config.toml
model = "masked image model"
dataset = "stained colorectal tissue patches (NCT-CRC-HE-100K)"
train_examples = 45211
image_size = 32
crop_scale_min = 1
horizontal_flip = true
method = "simmim"
mask_ratio = 0.6
loss = "l1"
arch = "convnext"
isotropic = false
norm = "layernorm"
hidden_act = "gelu"
mlp_ratio = 2
layer_scale_init = 0.01
inner_norm = false
moe = "top_k"
num_experts = 16
moe_every = 2
expert_mlp_ratio = 1
experts_per_token = 1
shared_expert = false
patch_size = [2, 2]
depths = [2, 4, 4]
widths = [80, 160, 320]
kernel_size = 7
residual_init = "none"
optimizer = "muon"
muon_scale = "match_rms_adamw"
learning_rate = 0.0045
momentum = 0.9
nesterov = true
orthogonalizer = "newton_schulz_5"
adamw_lr_other_params = 0.0011
max_grad_norm = 1.0
max_steps = 16600
batch_size = 256
epochs = 94.0
lr_schedule = "linear"
final_lr_fraction = 0
warmup_steps = 1660
weight_decay = 0.03
adamw_weight_decay_other_params = 0.05
Rows from expert 13 of block 7, named by matrix and row number. Rows with one number belong to one neuron. Each number is 128 + 24 x the weight over the matrix's rms, rounded and kept within 0 to 255. All counts start at 0. Numbers have three digits each.
# up: expert up (model.blocks.7.mlp.up, 16x320x320), inputs 184-229
# down: expert down (model.blocks.7.mlp.down, 16x320x320, transposed), outputs 184-229
up.141:115134114127090150129107129197152138125174154110174144140138172119134115131160080147123136183106125131143093141136079122102143086150123098
up.142:111136171117170138103125162111119124137136148154157146110109121100141136103135112135109150148092110181139108122177142143089149153154131194
up.143:106139106134140125119133093164134132158123143138118144095130110121114121081143129114110152100108188149128144148096134126132109088139101134
up.144:119105130144146120141112053108122119166143154145119118164118129131182126090153084139170108192070160104117103133133147100096132091138128119
up.145:140137094112144122092148121076135110079125107115147097158122114060141117165093148128119109177094127088126129168162148125111140114157113147
up.146:132118145105115103159127135133107115110127114148143135143099125099108121138108131108133141111118137129167120127140110113113124117125107138
up.147:111096112095114170147115179173104107111155114126096146155145118081120164141170132145105170147086125119130090138089129117147111155133132109
up.148:118134103144150077147129130154146171114140148158126138109125157087135109169104139149086082123129155101122128177121104124143138128157113112
up.149:159070151131087109119174164132126135129115119173162131101099077125115168096120157132115087111134129125124149115136138146175106131107141109
up.150:099126116134150142095145157152109104149155124123143176170077094126116136103143116145154201130121089118135131129118131123116115092108174147
up.151:099071121123110141150136110081167111147095095117130154103096125059120142163123135163155151108112151133119155114115130137151141123132095130
up.152:078118095125116117139131183149121154079120160132132138096147125144140172108135112156158133175115079105139148136129148165107142126165145129
up.153:134108129136137101122127162093074153079108106111155106127145114108112119107126117127175137119142068105144132114157127139117097140128148123
up.154:132141085084119092183127088137139123142089104153114109071200073145110153162135131132143169082142157113140110104129110099132137134144174143
up.155:116141164131154111119083129149099147103123119148178101163158095127119112135109142134182084111152118149079106157075131134134144117092095098
up.156:119144113152097103128135123171153149097130105105135080125100079135154138075113113111107117095099196153150126146097122129141145185109109108
up.157:120079131122130171125146142148094108126135131103137116145138086107132168130163149138115139086115155153106136159102128130142115108160128084
up.158:117188142125118136105100187122140113132124178092111110154143191154097128120141118123137110133101133094124127108145140150118172159142147089
up.159:091168117126106122133125136121153097152198124102118117127171095105098083111100111107120085125123131145119114128140116078111093106162084136
up.160:165116131107127131158167136117126143099145137112127119094114148131146091123104108127116157113118159111136116120128132123077146134139090098
up.161:149115113123107183082097087124104146121125127182159081094153128119099124085096141123148149154119113178168140157130109128116143109101168126
up.162:136130128102157098084121075135143123169152098134124128130092164121163145137123168157186122094119126100118122145126141125124103117090174162
up.163:058101132172109097151100165185164092133135136129140130138126116115145102134146097120107104130124146108119115098106133119167176122148168078
up.164:121188102104186082116123122130090092113127130140102183107128192142106120156128130096117149178151086101105070149079099101159113159158125093
up.165:114153126122131162186112100183158189144135122155087143141111109141124102105124080111108107119137138119122111137141106152084160137108137129
up.166:159129115152131141125143146100149105125109092141085148153150124151131121118126124148097174162127197120133108105112125097136147133082118152
up.167:137147177127103098129156123103103072154173120134151111167120141113133106170148132135129125153130090181149118103121129140100128127120103135
up.168:147115155158110115126117149123138135119133135121138086119139105131125168107136166130130129117111115130154113126122107106087158099104192143
up.169:159104098148146137142145140137109154148150143123114107143128091101123143105162113161127108140111138152099127087105140114148165127118150142
up.170:104144098107090133142134179090069119093109102120134097092096141145104112134153109127175137134108108114122149079129105098100127110122145143
up.171:089093100153100123133092150134154128120123134162132128089104096128119106092118123109112171088117123151090144135113172145174050111123132141
up.172:130127158161118087149131155120136131124100152167090141120124157133136092153126092104150145151117160101159132138100112091135138122129112165
up.173:136197104127143090104156130167167125109159112131128157120134144108123161167125120102138173143111120100159098148080123130142117132137105125
up.174:142105129129145086162121106112147128107122083147142149116123133106131174104146132122090169146098168110135118177087154103125076129171196142
up.175:105160122169130128133111150063122129097097110145182143177123148137137137110154156124181138159128132113150097147098124095110072190103083091
up.176:144162166130136129126136138166143105152164169101128166152120124097119148136101151154133117114153091144161131142162126121135109162145107117
up.177:122147120135159128158110165152109126165082185184097175113117108120112111090115151152179146114077096106114158119124121166136111134139123124
up.178:097145090099108116133125134091108134099111138110115110185149099132121125163098119122143126112105149145127115098176128131113119113150122128
up.179:118142079124112113117103124078125128116155096094191147126147092152144123155137095113119139135124150136123116120165117115125119140139092091
up.180:130102137156080132112157090100140201095115111113161162125114125118130139094108107133125112119132133157146141149076108130090157103130173103
up.181:091110093130103134131119122107142113117147147135151124142122135154138139107132113152126141115181127116162111121151150136138139101111135102
up.182:101109096125182144125146161084139135093132132144107141098122129101090130115083103108175092087110105096132139136115107136161119150172089119
up.183:160133117138133121122147127160101124121129141129150148121153094146162138158159126131115152075092147149129118127150130129092053144121160116
up.184:126145121129120106147157120110108153127180146066071140098094115128172131146156152098114163152150133132163133091161159134112147119088136141
up.185:128136155159119108146132118146130169110130149121130110130141124119132118075128131176113134142147129123118135121113149131136138133142117139
up.186:114096184134108124130133120143165149116145122146122162177166157141105109119112139080133156139110146166128137132137107114125115129147169119
up.187:065115129124150123161134112139135130114160148132183150105147095104121155118135151119144159141104081129186153124123106106148143099183094118
up.188:149125133099111149120098117115135162139142132142144100130104153135100159141123127167111125141079129169116113086137099129128158100134130141
up.189:111129144134150139160133133114063104104117091111134138153188130116112092152102097129121126121131159118114146164121138105161126131117145106
up.190:127115119139099162092123109169125113159135134119132116163152109072141108100124115123151132090109138174146143136138119099169098118127098139
up.191:136123115091117114110100160112147135106111116119112101105115136062158128130187167123103139154167159173103108175096148137082094153130154104
up.192:113154114072143170118118141117112116139153126115092089127180161094111134118145109093102118098114148172155145184105139125124089178155093106
up.193:130125152147094147106100129117130133085136175133139116121166136153110127134172114084175155119098089111126151130159143114156141144105161131
up.194:144106161153157127111155102120124176167160145145134143105082106145125134114120082123175167148119118142117150200139101108111127141106108140
up.195:131130118118156143087099092153146128151168148126127164111111128139109137123163134146117135113103130121149146135109145151088098147150147123
up.196:068080172157125159166133108111124114093155105143171096126099135127150155117126119131115125091099124103164135098134167127108102134135141145
up.197:121165085091120159132105143180141198085132124144150140123151131136129156086161152102149154154128095097084100126134105120158104149143178141
up.198:123128121151119121150160098119120169133150098125118157110132134138139114092121110157158086125095141139189156140173128119140166141177146124
up.199:155127141091126131133121142156138188163124093140128127105131132107178102127160124113094121142117124108150087167148105097139076148108137121
up.200:079121123135113132136165137146137114106129136115132115156164165119111139118122099142182073133149127108135110112133123133114122118129119109
up.201:117136137127142129097126163130118111156103140122136084172140114157130120101115124109160149188129156076112133135120123133113077171116139129
up.202:148131144149131164157142151078131098125101141146121164102099102126118121111113116116129144119120143100135117148091132156134170128135146165
up.203:131155132130116201157112159136168087110097128128124083098146144150108121148199133117126116119118124158089121142083125112146145156157131094
up.204:127141138121150134142155089125129112108111121134124175103117112095138134131152148107079107159137152124150179131154122126123104095145136097
up.205:129106135128123118126094070149133122130098130159107140169151142167106163174177123146149141127094078173127155123140141145101139174149122162
up.206:145125114111086147140159157144121147098129152135178138124096125116198139111108153146118175140138151133137125136093124087161109140106142158
up.207:104176107140112156101137143143170126128138150128144170108168099121099123150110138134135141098111083143126096098086141137149076158120187130
up.208:118120109085113165141150092109117073122105108139110095129103111078108132137116134113097134107147145093144104106126137118167145119101143169
up.209:151109113138131169134123147142140112183114138135102092082085135139117090140109134178150174136131115115096135138096141121139153104103129145
up.210:143182154120170119125124127111083115093114082169110150146186129108153103124124144133170146135177175106156115135112120118136124142134117096
up.211:136096151142106133127116141118134142113142127123125126158123130097146134115152110144126167149112133142101105136081157120127098084155183118
up.212:114120118170081158153112162110120157160138129125118171129131140117143115109117051161137147160097114129117139150105151173127145089087152151
up.213:139127138134123056148101169120100141156124175101107132135095123160133157098183143145103119134088131157141107165123160135059186116091147148
up.214:136125179120164123131127137152106105175132108141122109119155118101141124106151169094087107127132137094133121142075141100085163130152110114
up.215:182091146124118142146122173127170114095107108130129114108165145139120106127165114085136122109164170135151149130142169183134138107120105157
up.216:109118131082143160165132174096118144092153119141149193102136141058140096118126100151151144126155159107088144144075144086142114163111127126
up.217:106155117159121127099114148147137133187162200115179123132108141135129140160072098134119178110150146118162117148109116115136163100117163124
up.218:085108167129118131148101088132116137152147059131139159157141139146155132077119134078116094115137115153087142150159093154137105122103127083
up.219:135111147147137097154147146136174093094127093105116124125161116110139097126144124118154164120151116135161148098130142110158153113113189124
up.220:134109150110132128122113101100162150126105113136154162129127135111142099113141121092106086131137153150120109121081133113129105140106103130
up.221:107170169128134130104156124119125117122148156122093123119115148137129116131131138100105099125110118132102083114095178099153120135152128104
up.222:082136108159146153107113137135123150153145074105126122125130152087153145144120151102126128122090131119131124142114156134132156166089125084
up.223:146134100114143128106152142122124113129123194095167145120109136098130129143141103086141150154108150134159127127096162129101128112088166088
up.224:098139140140122115163115097105160124144128121105146136167154156111119094106111103138120108160161119130119135109110140139114146107157167117
up.225:155101129097140120166146118108128091097124170108139151156157152089161101140131128084184146136100133145122117077154155107129112108115073115
up.226:138138132090094131096103087099175146163138108122123131105110102127125122161165138102096148120069167118124102134115124129102131125092118117
up.227:145144093124143139122146149098138130089122131101123120130131132126142181120137122164142129196072118118128135162134153070171115124063144072
up.228:125103157112174115135140100137133108147109100123110156146121162116140132138141142137159130122146161129166144112136152124123093141076140134
up.229:104128161125099082159125119127146080174160104106132111125112097120153116118143139134113127128161136111116111129133129150131169125162091171
up.230:114143134125107115121115107109110101121132151129151136137130124114129148106100121111152072127153087137135127113133151116152112125109149155
up.231:113137180113144132070124170115153114121136146140126143145137141136134084076148105135084072128145106108146084099142103094144118117145131085
up.232:121146100113142163142087145161157091160085164130115140109143166177096091125126131128156139124140136144138162106139122122113088081141115103
up.233:150108133130133134143175142131130155089130144106153112084118120096139112141146138104105125129066176134130092148136118131101132126136130121
up.234:122146171163130123156140118133113180130108094129134126124157137134110146122130144127167110131146097074114100126124092120125115131099121151
up.235:124106132098110132131112182134129131115118173156106199100141123164140152130125164131137122114148116137131147159147135140115137092120140154
up.236:104135116123098132108116108116135135125120152106116141137132133136139109160126166153112123128181141129130106137116110117158121119140152130
up.237:136113120114115157142103117131136100139078153110128154110105125132104080130154158111140142187115094088115091079109165128129096121100111154
up.238:166113152124172136145132109140112100177115150118128134107147133118105152125117108144111125118154125122129114084139158132163090150144101165
up.239:144159075145113109129163156108137119044118126146137106121119090097113143106095126126136131139087123148113150138128139128129122168138127156
up.240:134122112120131146119153118087118154138139143117110144120126111073127105122136156086136131115164101098148115110158116142109128128091160143
up.241:109087139142146121112108097162126169127122099117147177160101123123141149109076108135124073137078095125116170108113124142156171163110111135
up.242:134128146116137107108115166148130099118162175145139131131133106097123108155103049139132112160141130169118107175105120101116114143145138113
up.243:134075213104153119133132128091113142083096205082171114081164125175130170176143104103146086090083119142200073139143104161170109136119114119
up.244:180124105173146138122136147142103117125131134105085143106117139142135077116085132107111136159086122170101105168123082117147136164140144147
up.245:150114094107116146135130122117121078142153137142093114118084155152131118137147116128153143148152140120141132129151133119120108153101104166
up.246:165083189104107139109133061095142171106129092131160079140171153112109123104155110116097132141125096151122168116135150060106126175152125124
up.247:110080142139118142146159147111164106142100075114126141138095141100164114164115143147121168101082142141172178140082111133158143118116106106
up.248:140101087150140124097153095149096118130101129158133165141106081165123074113106103104146162093143122123122090111107100121125142167124138123
up.249:151140150133108129123162119140164132148131150129113172076152085135146148140133149124099118143082176136149129122151129144095083147151153132
up.250:069152121089143149087133138170135150130110155106116096180161128087153127128089154152121124140113140091136122133125138116052128130118120128
up.251:143143148064103139130137111164123105111154178123115131136102121133141094146135124114106161099107125098154117117144126138116166105137111127
up.252:087123125152109137127143109156144138094139135135118162140115161152115153119121127100086116121078130099157133151171142144138135111099131150
up.253:155115122152162116141136117121113122140122141173163126134116104100131144123156132178114166109147096117116111149131110163096113150087145159
up.254:106142144147149108131144136159125124100090138108115118135143105163142100144115137150140138166109136147137142108147161079139149119111109163
up.255:090175116104154166162120112160154117125142132140121124076117129166123142129185121163124116098144082154094126103145158143183176151126129131
up.256:102132121139142150127148148179113093132118145112120097122190132118100190130132110157157126134173185150105157154113148089126072117120121133
up.257:108128107139170109150143148165078156130112102138150088119092148146099116144105134153120144134169157081142150137103126149120138148122129146
up.258:180159120100124141160130093131132113107145118141159086190076110110122144108135154064161144161146155091131118138102107101134118116157134106
up.259:079111089136138135167104109116167099124138119112148125105139105130134131125081123133157139096135103079102138180152119114129102157132148155
up.260:102101107140125119111081130162124078099095165085112116152112108143179127129102118106151154118154104135119122133136123126126161098110155118
up.261:087048132139103096158112135135092111099119094130139120130134135147154137136108122149124104152092132117101151111145169112091096137138129097
up.262:167097126126101126127143102128174118084110114096128140097136157076151094106139115123115160115118117131143076125156107106122095131139123134
up.263:148149194138111165117125115090118109130109139149151125145087113119165115136097153154158152112126075148127110155137122130149124118157121169
up.264:137138099142132127135150106129112096120086155130177100110182099125137105115142108101117136131110129144130108117096111097142140112120135149
up.265:107124089149122095117132107104129136132164134105126207154124122100110178150132109160114127130136141133100135161134110106125139145171087119
down.141:129144096124099118107132153148155107122117141141140103135143111124151133115123108097153127142162108140105137099118135160150148098167132121
down.142:095094085123105112088152109154104163122144120098114131112150104118123154123150137132098173134094111080148131144116118069158143127108135149
down.143:126144109159092149133143110145095114134162127141122099127138116157137079100154164123130139149138088117127139130139127116157070181108147113
down.144:127113133178107166119117173167135168133146147094146130111114119093116144119117157137126177155181104164142149135102159104175120086112098147
down.145:138109119120164163093073142129112111109142118106076121146172166158114155172129121110131145115113110125128159114114163109093133118134107162
down.146:121124140111125120096112162097117075100117131092105127140129094111145158129131132115135118093153103089148117096112169104117080153134139115
down.147:145139152169129110111130119087107148133151164161119107093089130090146092107129139139130130141124139095153124133151156134138151123137104131
down.148:154159152131144118130126141143142163134110095141131085147125107121096088124132122136113166120151133120111085132149111128115125100129143122
down.149:128088119084092165115096110150176182114084138101127099130176166122148188132173137127123097129147132105167138115168113140125128162134128087
down.150:140128112121104097133115144150141113133090124098154134152139139125110140117088103116125097178146120090119116099109071182091107110120143117
down.151:101102151145131150120133115144125073130101123133144137096120131183147098118125124089137151093148112105101105149173133088125072134157141155
down.152:151118144122119126131124130128120155119122113105108127129127137151072162160125071139139128166088112135157103099171126154144062131143121146
down.153:090141126151087129125131130098109155132166165098099115113109132094110125171142099109150105075131148152151099156133148139110107139117139153
down.154:118156128082115166136087195095120130138139126099151117097076142118139116098173088130149099117080127137146130098131117106078133149121110120
down.155:088148142109110132191154159097116155110116153100122116152133138130114173118092136110081124156150183150140124183141103190133099141141130119
down.156:111084144096113167150101127148101126147116167135139129166068104128119148117108141144146128117122093096162116143140152150105104129086135154
down.157:091123147109107102156148124138111137136132088121159132136179093101111111131115172121106128089105134125105138115131135133161157136106146092
down.158:142123148091124163099107146113136109097130110138143099106115157147126109122152108109140125135148142148111131132113147157148111113112124155
down.159:132145129157042101095078091118157143140143126148127162113105102120162111102107132154122162116103134112135138161154099151159154120157115118
down.160:143130097143131160099161163144123135137124134144114139093138115106122129133114129166103129087121109140086137175165119106131142157148120107
down.161:125090145134102157131147133145131163163128097163136122107126127087146136144099080122068153132176161151147133101169114090168173161116149168
down.162:139122149111153169095094085109079150098122097146127139131150063107105107096145122155109134145115146141090134101154127182138147124144136088
down.163:103120167096131110118118148101126087120113182105130102093172134145106161117129091090121166121175114140130139113108135136111134170108123144
down.164:116156176218111126091126109181110178118147114151119105115123106142167131133165151132155127093120098154106097090162143156147123106137124128
down.165:167097102143162167130121113115147164146111150095100137108079152111141146097092119133144135114104042136125075159117145133134079076153120091
down.166:134101113100106156172127114145148145154124154173124118070126112128149110154121110168137113133120157131080135132153145159151133097123099133
down.167:103103133100130100108139134108162142125120154105125101123098135089127105109143096142145109109163128138093082113178140120102113126128145141
down.168:127132144133103129086138140116095127118091117103152163135067135121113137148101146133137099107101138136128109156109141118116150122101122133
down.169:103134185104161087093141146140154135128118091116106121132172156137158122128109087118121114116109150123089117126163115162120077116141115144
down.170:107147149182142106174179128129104184143157112104111134154152141120106102093079136169104063143111143109149097094095112148143112124118133159
down.171:158111083117116091057157141148083179119080109116120123127136117123127114124080125134127129094092148133143138122116134102147126114144109146
down.172:117126076113119135119097143166158142121158098100127165106113094123127157130131165107111116148108144117131162116175141114149141154143157165
down.173:108129113161099197116104146117120161128148086103179182139149138118137146120142178156184144091117143144138117111148108119151101190160207125
down.174:099148081124148147103157145141127115107129126125132123119154162150109142073141119108117139112074137120190148113117119141156112138141106122
down.175:136105103126145120118139149147130151164159145166107135094123122101133124110196163122184139131153125125117119099129163136123065161139154183
down.176:121127115157135203086099150066097128118147085125112139177135172161132131151150139147122154144107100120091106173112120138088119129165086134
down.177:140129167150127094123094106092086094126098098178127129105149121107127149068162118122122158129109129160143141193104131130143153120144096148
down.178:114126138104122125114111116112153157124113110155144151113106134121132124115149149169171112104137171172134109189125121141130115128105146102
down.179:114094139131109136132153105152168092134116153139089137156101139106097125155150173132089113115167159116102078137160085164126145117115141092
down.180:142122113141159134118154132112126170139163159127155130167141158124136137143108147118116141133113122089153115080129139156104087118134145120
down.181:080122115165105132135114147159163148087145151131138112149113128087118175130140134128139139144111114125131130142090132183117118121144146118
down.182:147117175157124091138119122154119101139177108168132111142125108127161133134137175164169162115147127123146100136148155101129138110121110106
down.183:146104103142117143132151137097137163129153127114143135136138110121106103113125101114115123143111142137083157145135094118100062104120122141
down.184:123146142148157142145130118134118121099136105156123101171108144125107070118106108099117144121150158130131100118114144138137151114120123128
down.185:141146132158161102181118130117112149137176129105142155147154140142128127132101146126151140124071107147103132149120112136146124146141126141
down.186:124140122149075099150111125113110103160109125138086126082116118145145161126123118121144111114156136169123117130172120097142099179123134163
down.187:195083121174138142098157124116177139172141119142115115130134117125124115188113166110113140149176167201116120117114119153119093126123068158
down.188:144126112162123086131127085141139154111128106069112133150105144133131133163121100129160160133130140155150096173085146113075090105115123157
down.189:101101145119183131118150157135150140103108133071132120097083103122152165112118134113165094115183143152171153130184074150154158137120100150
down.190:127115155123109143148121155144131183126104158188102113131125124103099071074125125153145096128143112111121152113097139156099132121133161124
down.191:117163127096130124125123121111126165129132140123148159111104160119096129087146161073148097117168104131122108137117117150107109138095126113
down.192:102183117101129123119121142119146170156126104067144128106118154134117128146104174127143109175180146130123117123086139110144170165137111157
down.193:102128118128077067095139117150162139106141103182136096141118112117122114103108130128124087151160152105116127106148100130119146194116129106
down.194:121155162131129127115118152123143132132146148155159078119115134132097143101121167158059098150138117109117148083098060119143162140156140117
down.195:148162168101164116146118156143126106125163123089123108128116117180109088144140120136123123169090131155149110072124127121131116143127144118
down.196:099097086118126126122111080136106120160138128135111148137145130119088144124161112135130132099120087101117165133139115122145122128116118106
down.197:115109152078097100116103133142113142145129116123126094140076090105119125124177113129146145155140073120109134075122151123142094066081162105
down.198:135137155139128123114122142132131165102101129104124130152152154112144103138142132102138146139098131107144145175135113107141142162146120130
down.199:148089167124161114175134149088143150162117169134134109102137092152154109194128104130122176132087165139156145129142114114135081115138098119
down.200:147135118133121129117155124123124160118135091122135109101130096133085119132120154121145132134141096076133122107115114155115170118123093123
down.201:107133116113147156159153124151109102126132157119095060108111092176109123124099142103125121167162143115138147127146093143129110078108137141
down.202:100133123106113108135085123075160149150131142112135107125106143135111116115106144124127103117135122153144133121125131166168131088120102104
down.203:129123149168137156131152140140115128125100114125134062145092126133144112108123110140112142134117111137172103126142141132137102106109107080
down.204:091130138147111141151129122141157133117123133148137138136125149128139098156156114111105125134077150144112089134151118082063130121113100131
down.205:110111104105123117074116117160108125100119128148131108126121117123087108107133144142164089118112143109100127110130110145129098120158114106
down.206:148127181130149145136121135111094161149112121144129166149138132148153157119090111114122119114093126105126089139113131132145128137136106128
down.207:121120148157130146098158132127071140110113152112125159114160169166153106144147163151129142140085133139112109114104122084104155139104150129
down.208:156122150165114132147114104132117121147122094094122115131154112138141129129112123152109118147098144115150149141144187104131145116134112113
down.209:115113158129105109065107166123139141151097152129116138095121119133168162161164128127108132103148102103136132136098073144135154150143107139
down.210:142166098131094161083082127114141123103153174145105131146150134112142140133146095156097119122138080120116126164149138115111181106132115151
down.211:141168125112141100150147143173119177150144156113147104087126129088161179083135184109154102124132121132109143075093141157132101136142129104
down.212:141125108066169121170137142113120121132127116125129132129173162089115153125141163119119098116184163110104138152128113126117136124127138164
down.213:147150157184121166110122133160133124124144101125110118150169150122133074127142138131135145140101148122156121177093128153103079113112134108
down.214:137127123080115115129139120128148067180117121083110133135120131139118090139140101134102102132116111146147139140093151133179163108118138129
down.215:100125128102113104150127083106113105149156131137133122150172144109175170115136108146125132177112145124124131145104111153125157161133137124
down.216:144131121125104138097108109140140139137142151132141146078165125102129131129130081140120094093100153106079121107115161145139172123096134122
down.217:180133113157130142156178188137112074105122139134091142127179169119110094109142168115121128093114167144123118065108159169147115099120088044
down.218:112124135173162128150126131077157106132116109116138101143113135107122129121161130101115108106129129131149126102107079090107128141117137170
down.219:118111134179166141106141117154121131116141157081131144104123145101118103131133187141144103147148129104118131128127102128142148118134133150
down.220:128165088108159126166108138138082111148139208132100152124111097121133109125118106144057124094167127177121110114091165106108073123102164171
down.221:147098156080173105157136124132128137100120124121104134177159156145122133119082116115133171137101152134096123133118118101118161123122103121
down.222:103131122129109101116116139136112126162138138101120128146138155148115135139102136121121125139107112127129117113137165137128123128112100092
down.223:148130149104132173134136193147165094124114106098100120098153120133113126096201168118157090114121097151159174181119137160105115162127161101
down.224:117183073130081093110127146087167172168113137102123109101184149112130137164132113084095136141158142121098144145154129136122127136104144124
down.225:144180119103172180151087130152130130168144130097089128123139140122108172137145156133124166090183100117157140124104104135120114153123160107
down.226:133128155131122106118096095116135120136116153061110117106076107136134134131121113116107125135091152124163159122173144117183131134111125141
down.227:158132088127148132126134127139140140110161144154159104123084154130137098100149142172139148103126140165141115052095133120134133131146099132
down.228:121091063120129111120113105150155149163122139126129158134096126143135118100134123147134127118139113112134166115106121133147112130123149133
down.229:116106120162107161109167123154143122142117136100108117118137106143130119115102123135115139145100136129133103156097097119071143143130122116
down.230:111117159144097071117117127117107126123123146089120149146131094130158124116145124136158118115089169145109094168163103163098108154136143081
down.231:135149126149127128165125096144137085123164113101090116166120153134115149156098097134144070143148176101129142140070110101133146147123127140
down.232:120105114089095102127122090149138105159122116154080137122154166122173093133139135138096119138094171116162118084154078134117138074143094126
down.233:150150153150127117096144130113132096122132144158127113151136143113125184133167156109113078149133155140127145088156163124132147109154128150
down.234:147088118160157137118142107131091158113116161165108137131103125133127084093107059130120122126113189133130143130168124194117121097128126090
down.235:130139134148059082126129086131117125138119116122127164137110140144149123119136117146147167140101146127158104124153120119158122171129188145
down.236:153114122149168151151149152127165106138118153136100124144152157134118100111099106124130164098149141123111127143100165115140121162151113124
down.237:133168123150152170111100141133118144093162124110117130106134125118127129127109176116144126158170135122128128127163148097120137084135108126
down.238:113165136142112139178094090130112123133113115131089116128120111116138168113119180147158097113126076140107135136124122130112187119117096123
down.239:125108102109130154132153173136142118118090163124151108140126153128150126120171167107142121139127146131158130098098147115139097100140084149
down.240:127127085108132133178120121110105123098128155141103091122151130131152117116127116134093146129132160109106147169129138084101089120135116153
down.241:153112138134107152138108160112104159137112122149136117174139149135128105155129105127123146107097137090147122145135148123123144120128113118
down.242:090113144148117142156125135137129139146164148096138156121128115160074110158052136125101162153116137185108087138110163111134117109123124103
down.243:117106097133134140148089167128099123142134110143135139094125106146152172115153088135123142145120120142116132096102096138138169100128117121
down.244:130149122117098112134123089130140101092126125128120102113153156110126149126107080131140171117098103140139130141080101138158123116121116086
down.245:129100161117127137160075159124110114112132121160118149118109128095137103112144161113094134095124125064118139130120145147100135100149094161
down.246:109141089115159132137139132141091115133148117104161116104112136124154139137130135144113120106143135139149113171101145133120140143138155096
down.247:093164143135141150123138109143122123102101123117201136143121077130130113131140133120125110103146169129150148139138144135149115129116126122
down.248:144126077124084093116128179124132139178112133099138112121114116149159128133130148127110127188118143107144107067142153147148098105114171132
down.249:068120141133170166157097107140135124084101132151099123111130122120131124132142129112132127125131168075118138156121132138136136164115102160
down.250:112126159084155167149130145088048141117108085081140052118164159138141132115124103099126093127111148103147177112117156109162147155122141117
down.251:138092099135127128157118148168108120124104109134119101142135149166114136172124129092094154107080093108088140148105135117178138110136137129
down.252:154116148146119128140149139125131106128104166154154133151141115136112093102114151140127145190108121088141124116162192085144079145126194152
down.253:115143128125135159135081122107137102133117134206142149131153157142153088129067173102106127131161125133127134116123122111122094152139127128
down.254:077148132135133104128115159146098113114123122168098108144126130111134114109168150127132118131089141143148159093168140152140131180126176119
down.255:131184105182155117105122129106123143122128115091118090108169089118125114115105146139125132116144149154160121144099101153105117116131093141
down.256:109130105125125161111113070136098176083138143131109107157133145136111112155155167130137133136140115141176110124089113167075146119122086162
down.257:113140130163097147095167135144115138127098113164126128154104102103141126142104153120102135116123114148107119151125128104120148130108126110
down.258:096110131140147141163136125115100085133106095168121128140124129130119166114089116098106179109121111152111162135129128083173140094152111094
down.259:158159111112124182118173133138121124122167157153128119108077144155131112155116128113111142174108099171124134119131136154135147166089097120
down.260:125131200080143109172098144155087112138128162162094172146140141150099115149134100126094151070133105124121143130138142113094122137143127135
down.261:172135081127174121155109101124140127115152108103127154131142105122134131086130120147086130145100112119168131102135099172097142140135119099
down.262:118100088108108128130130152115093115173157110125123135124102103107110119137145121166105097100132118141171095126157132131116129076150136072
down.263:148137134144145157135118153133127140155131165140130145136102102115089132110161121134127120115153168146136161111151141116112111120099111095
down.264:162104103086174116156128128134175122129125154077122157132141121124144163148171082124129115112162145122120139182134132154150152156098082115
down.265:129153169065154133116132147115121116077148119156129144163100143142111144114151100106080129099150188104143134131158160138108104144114141147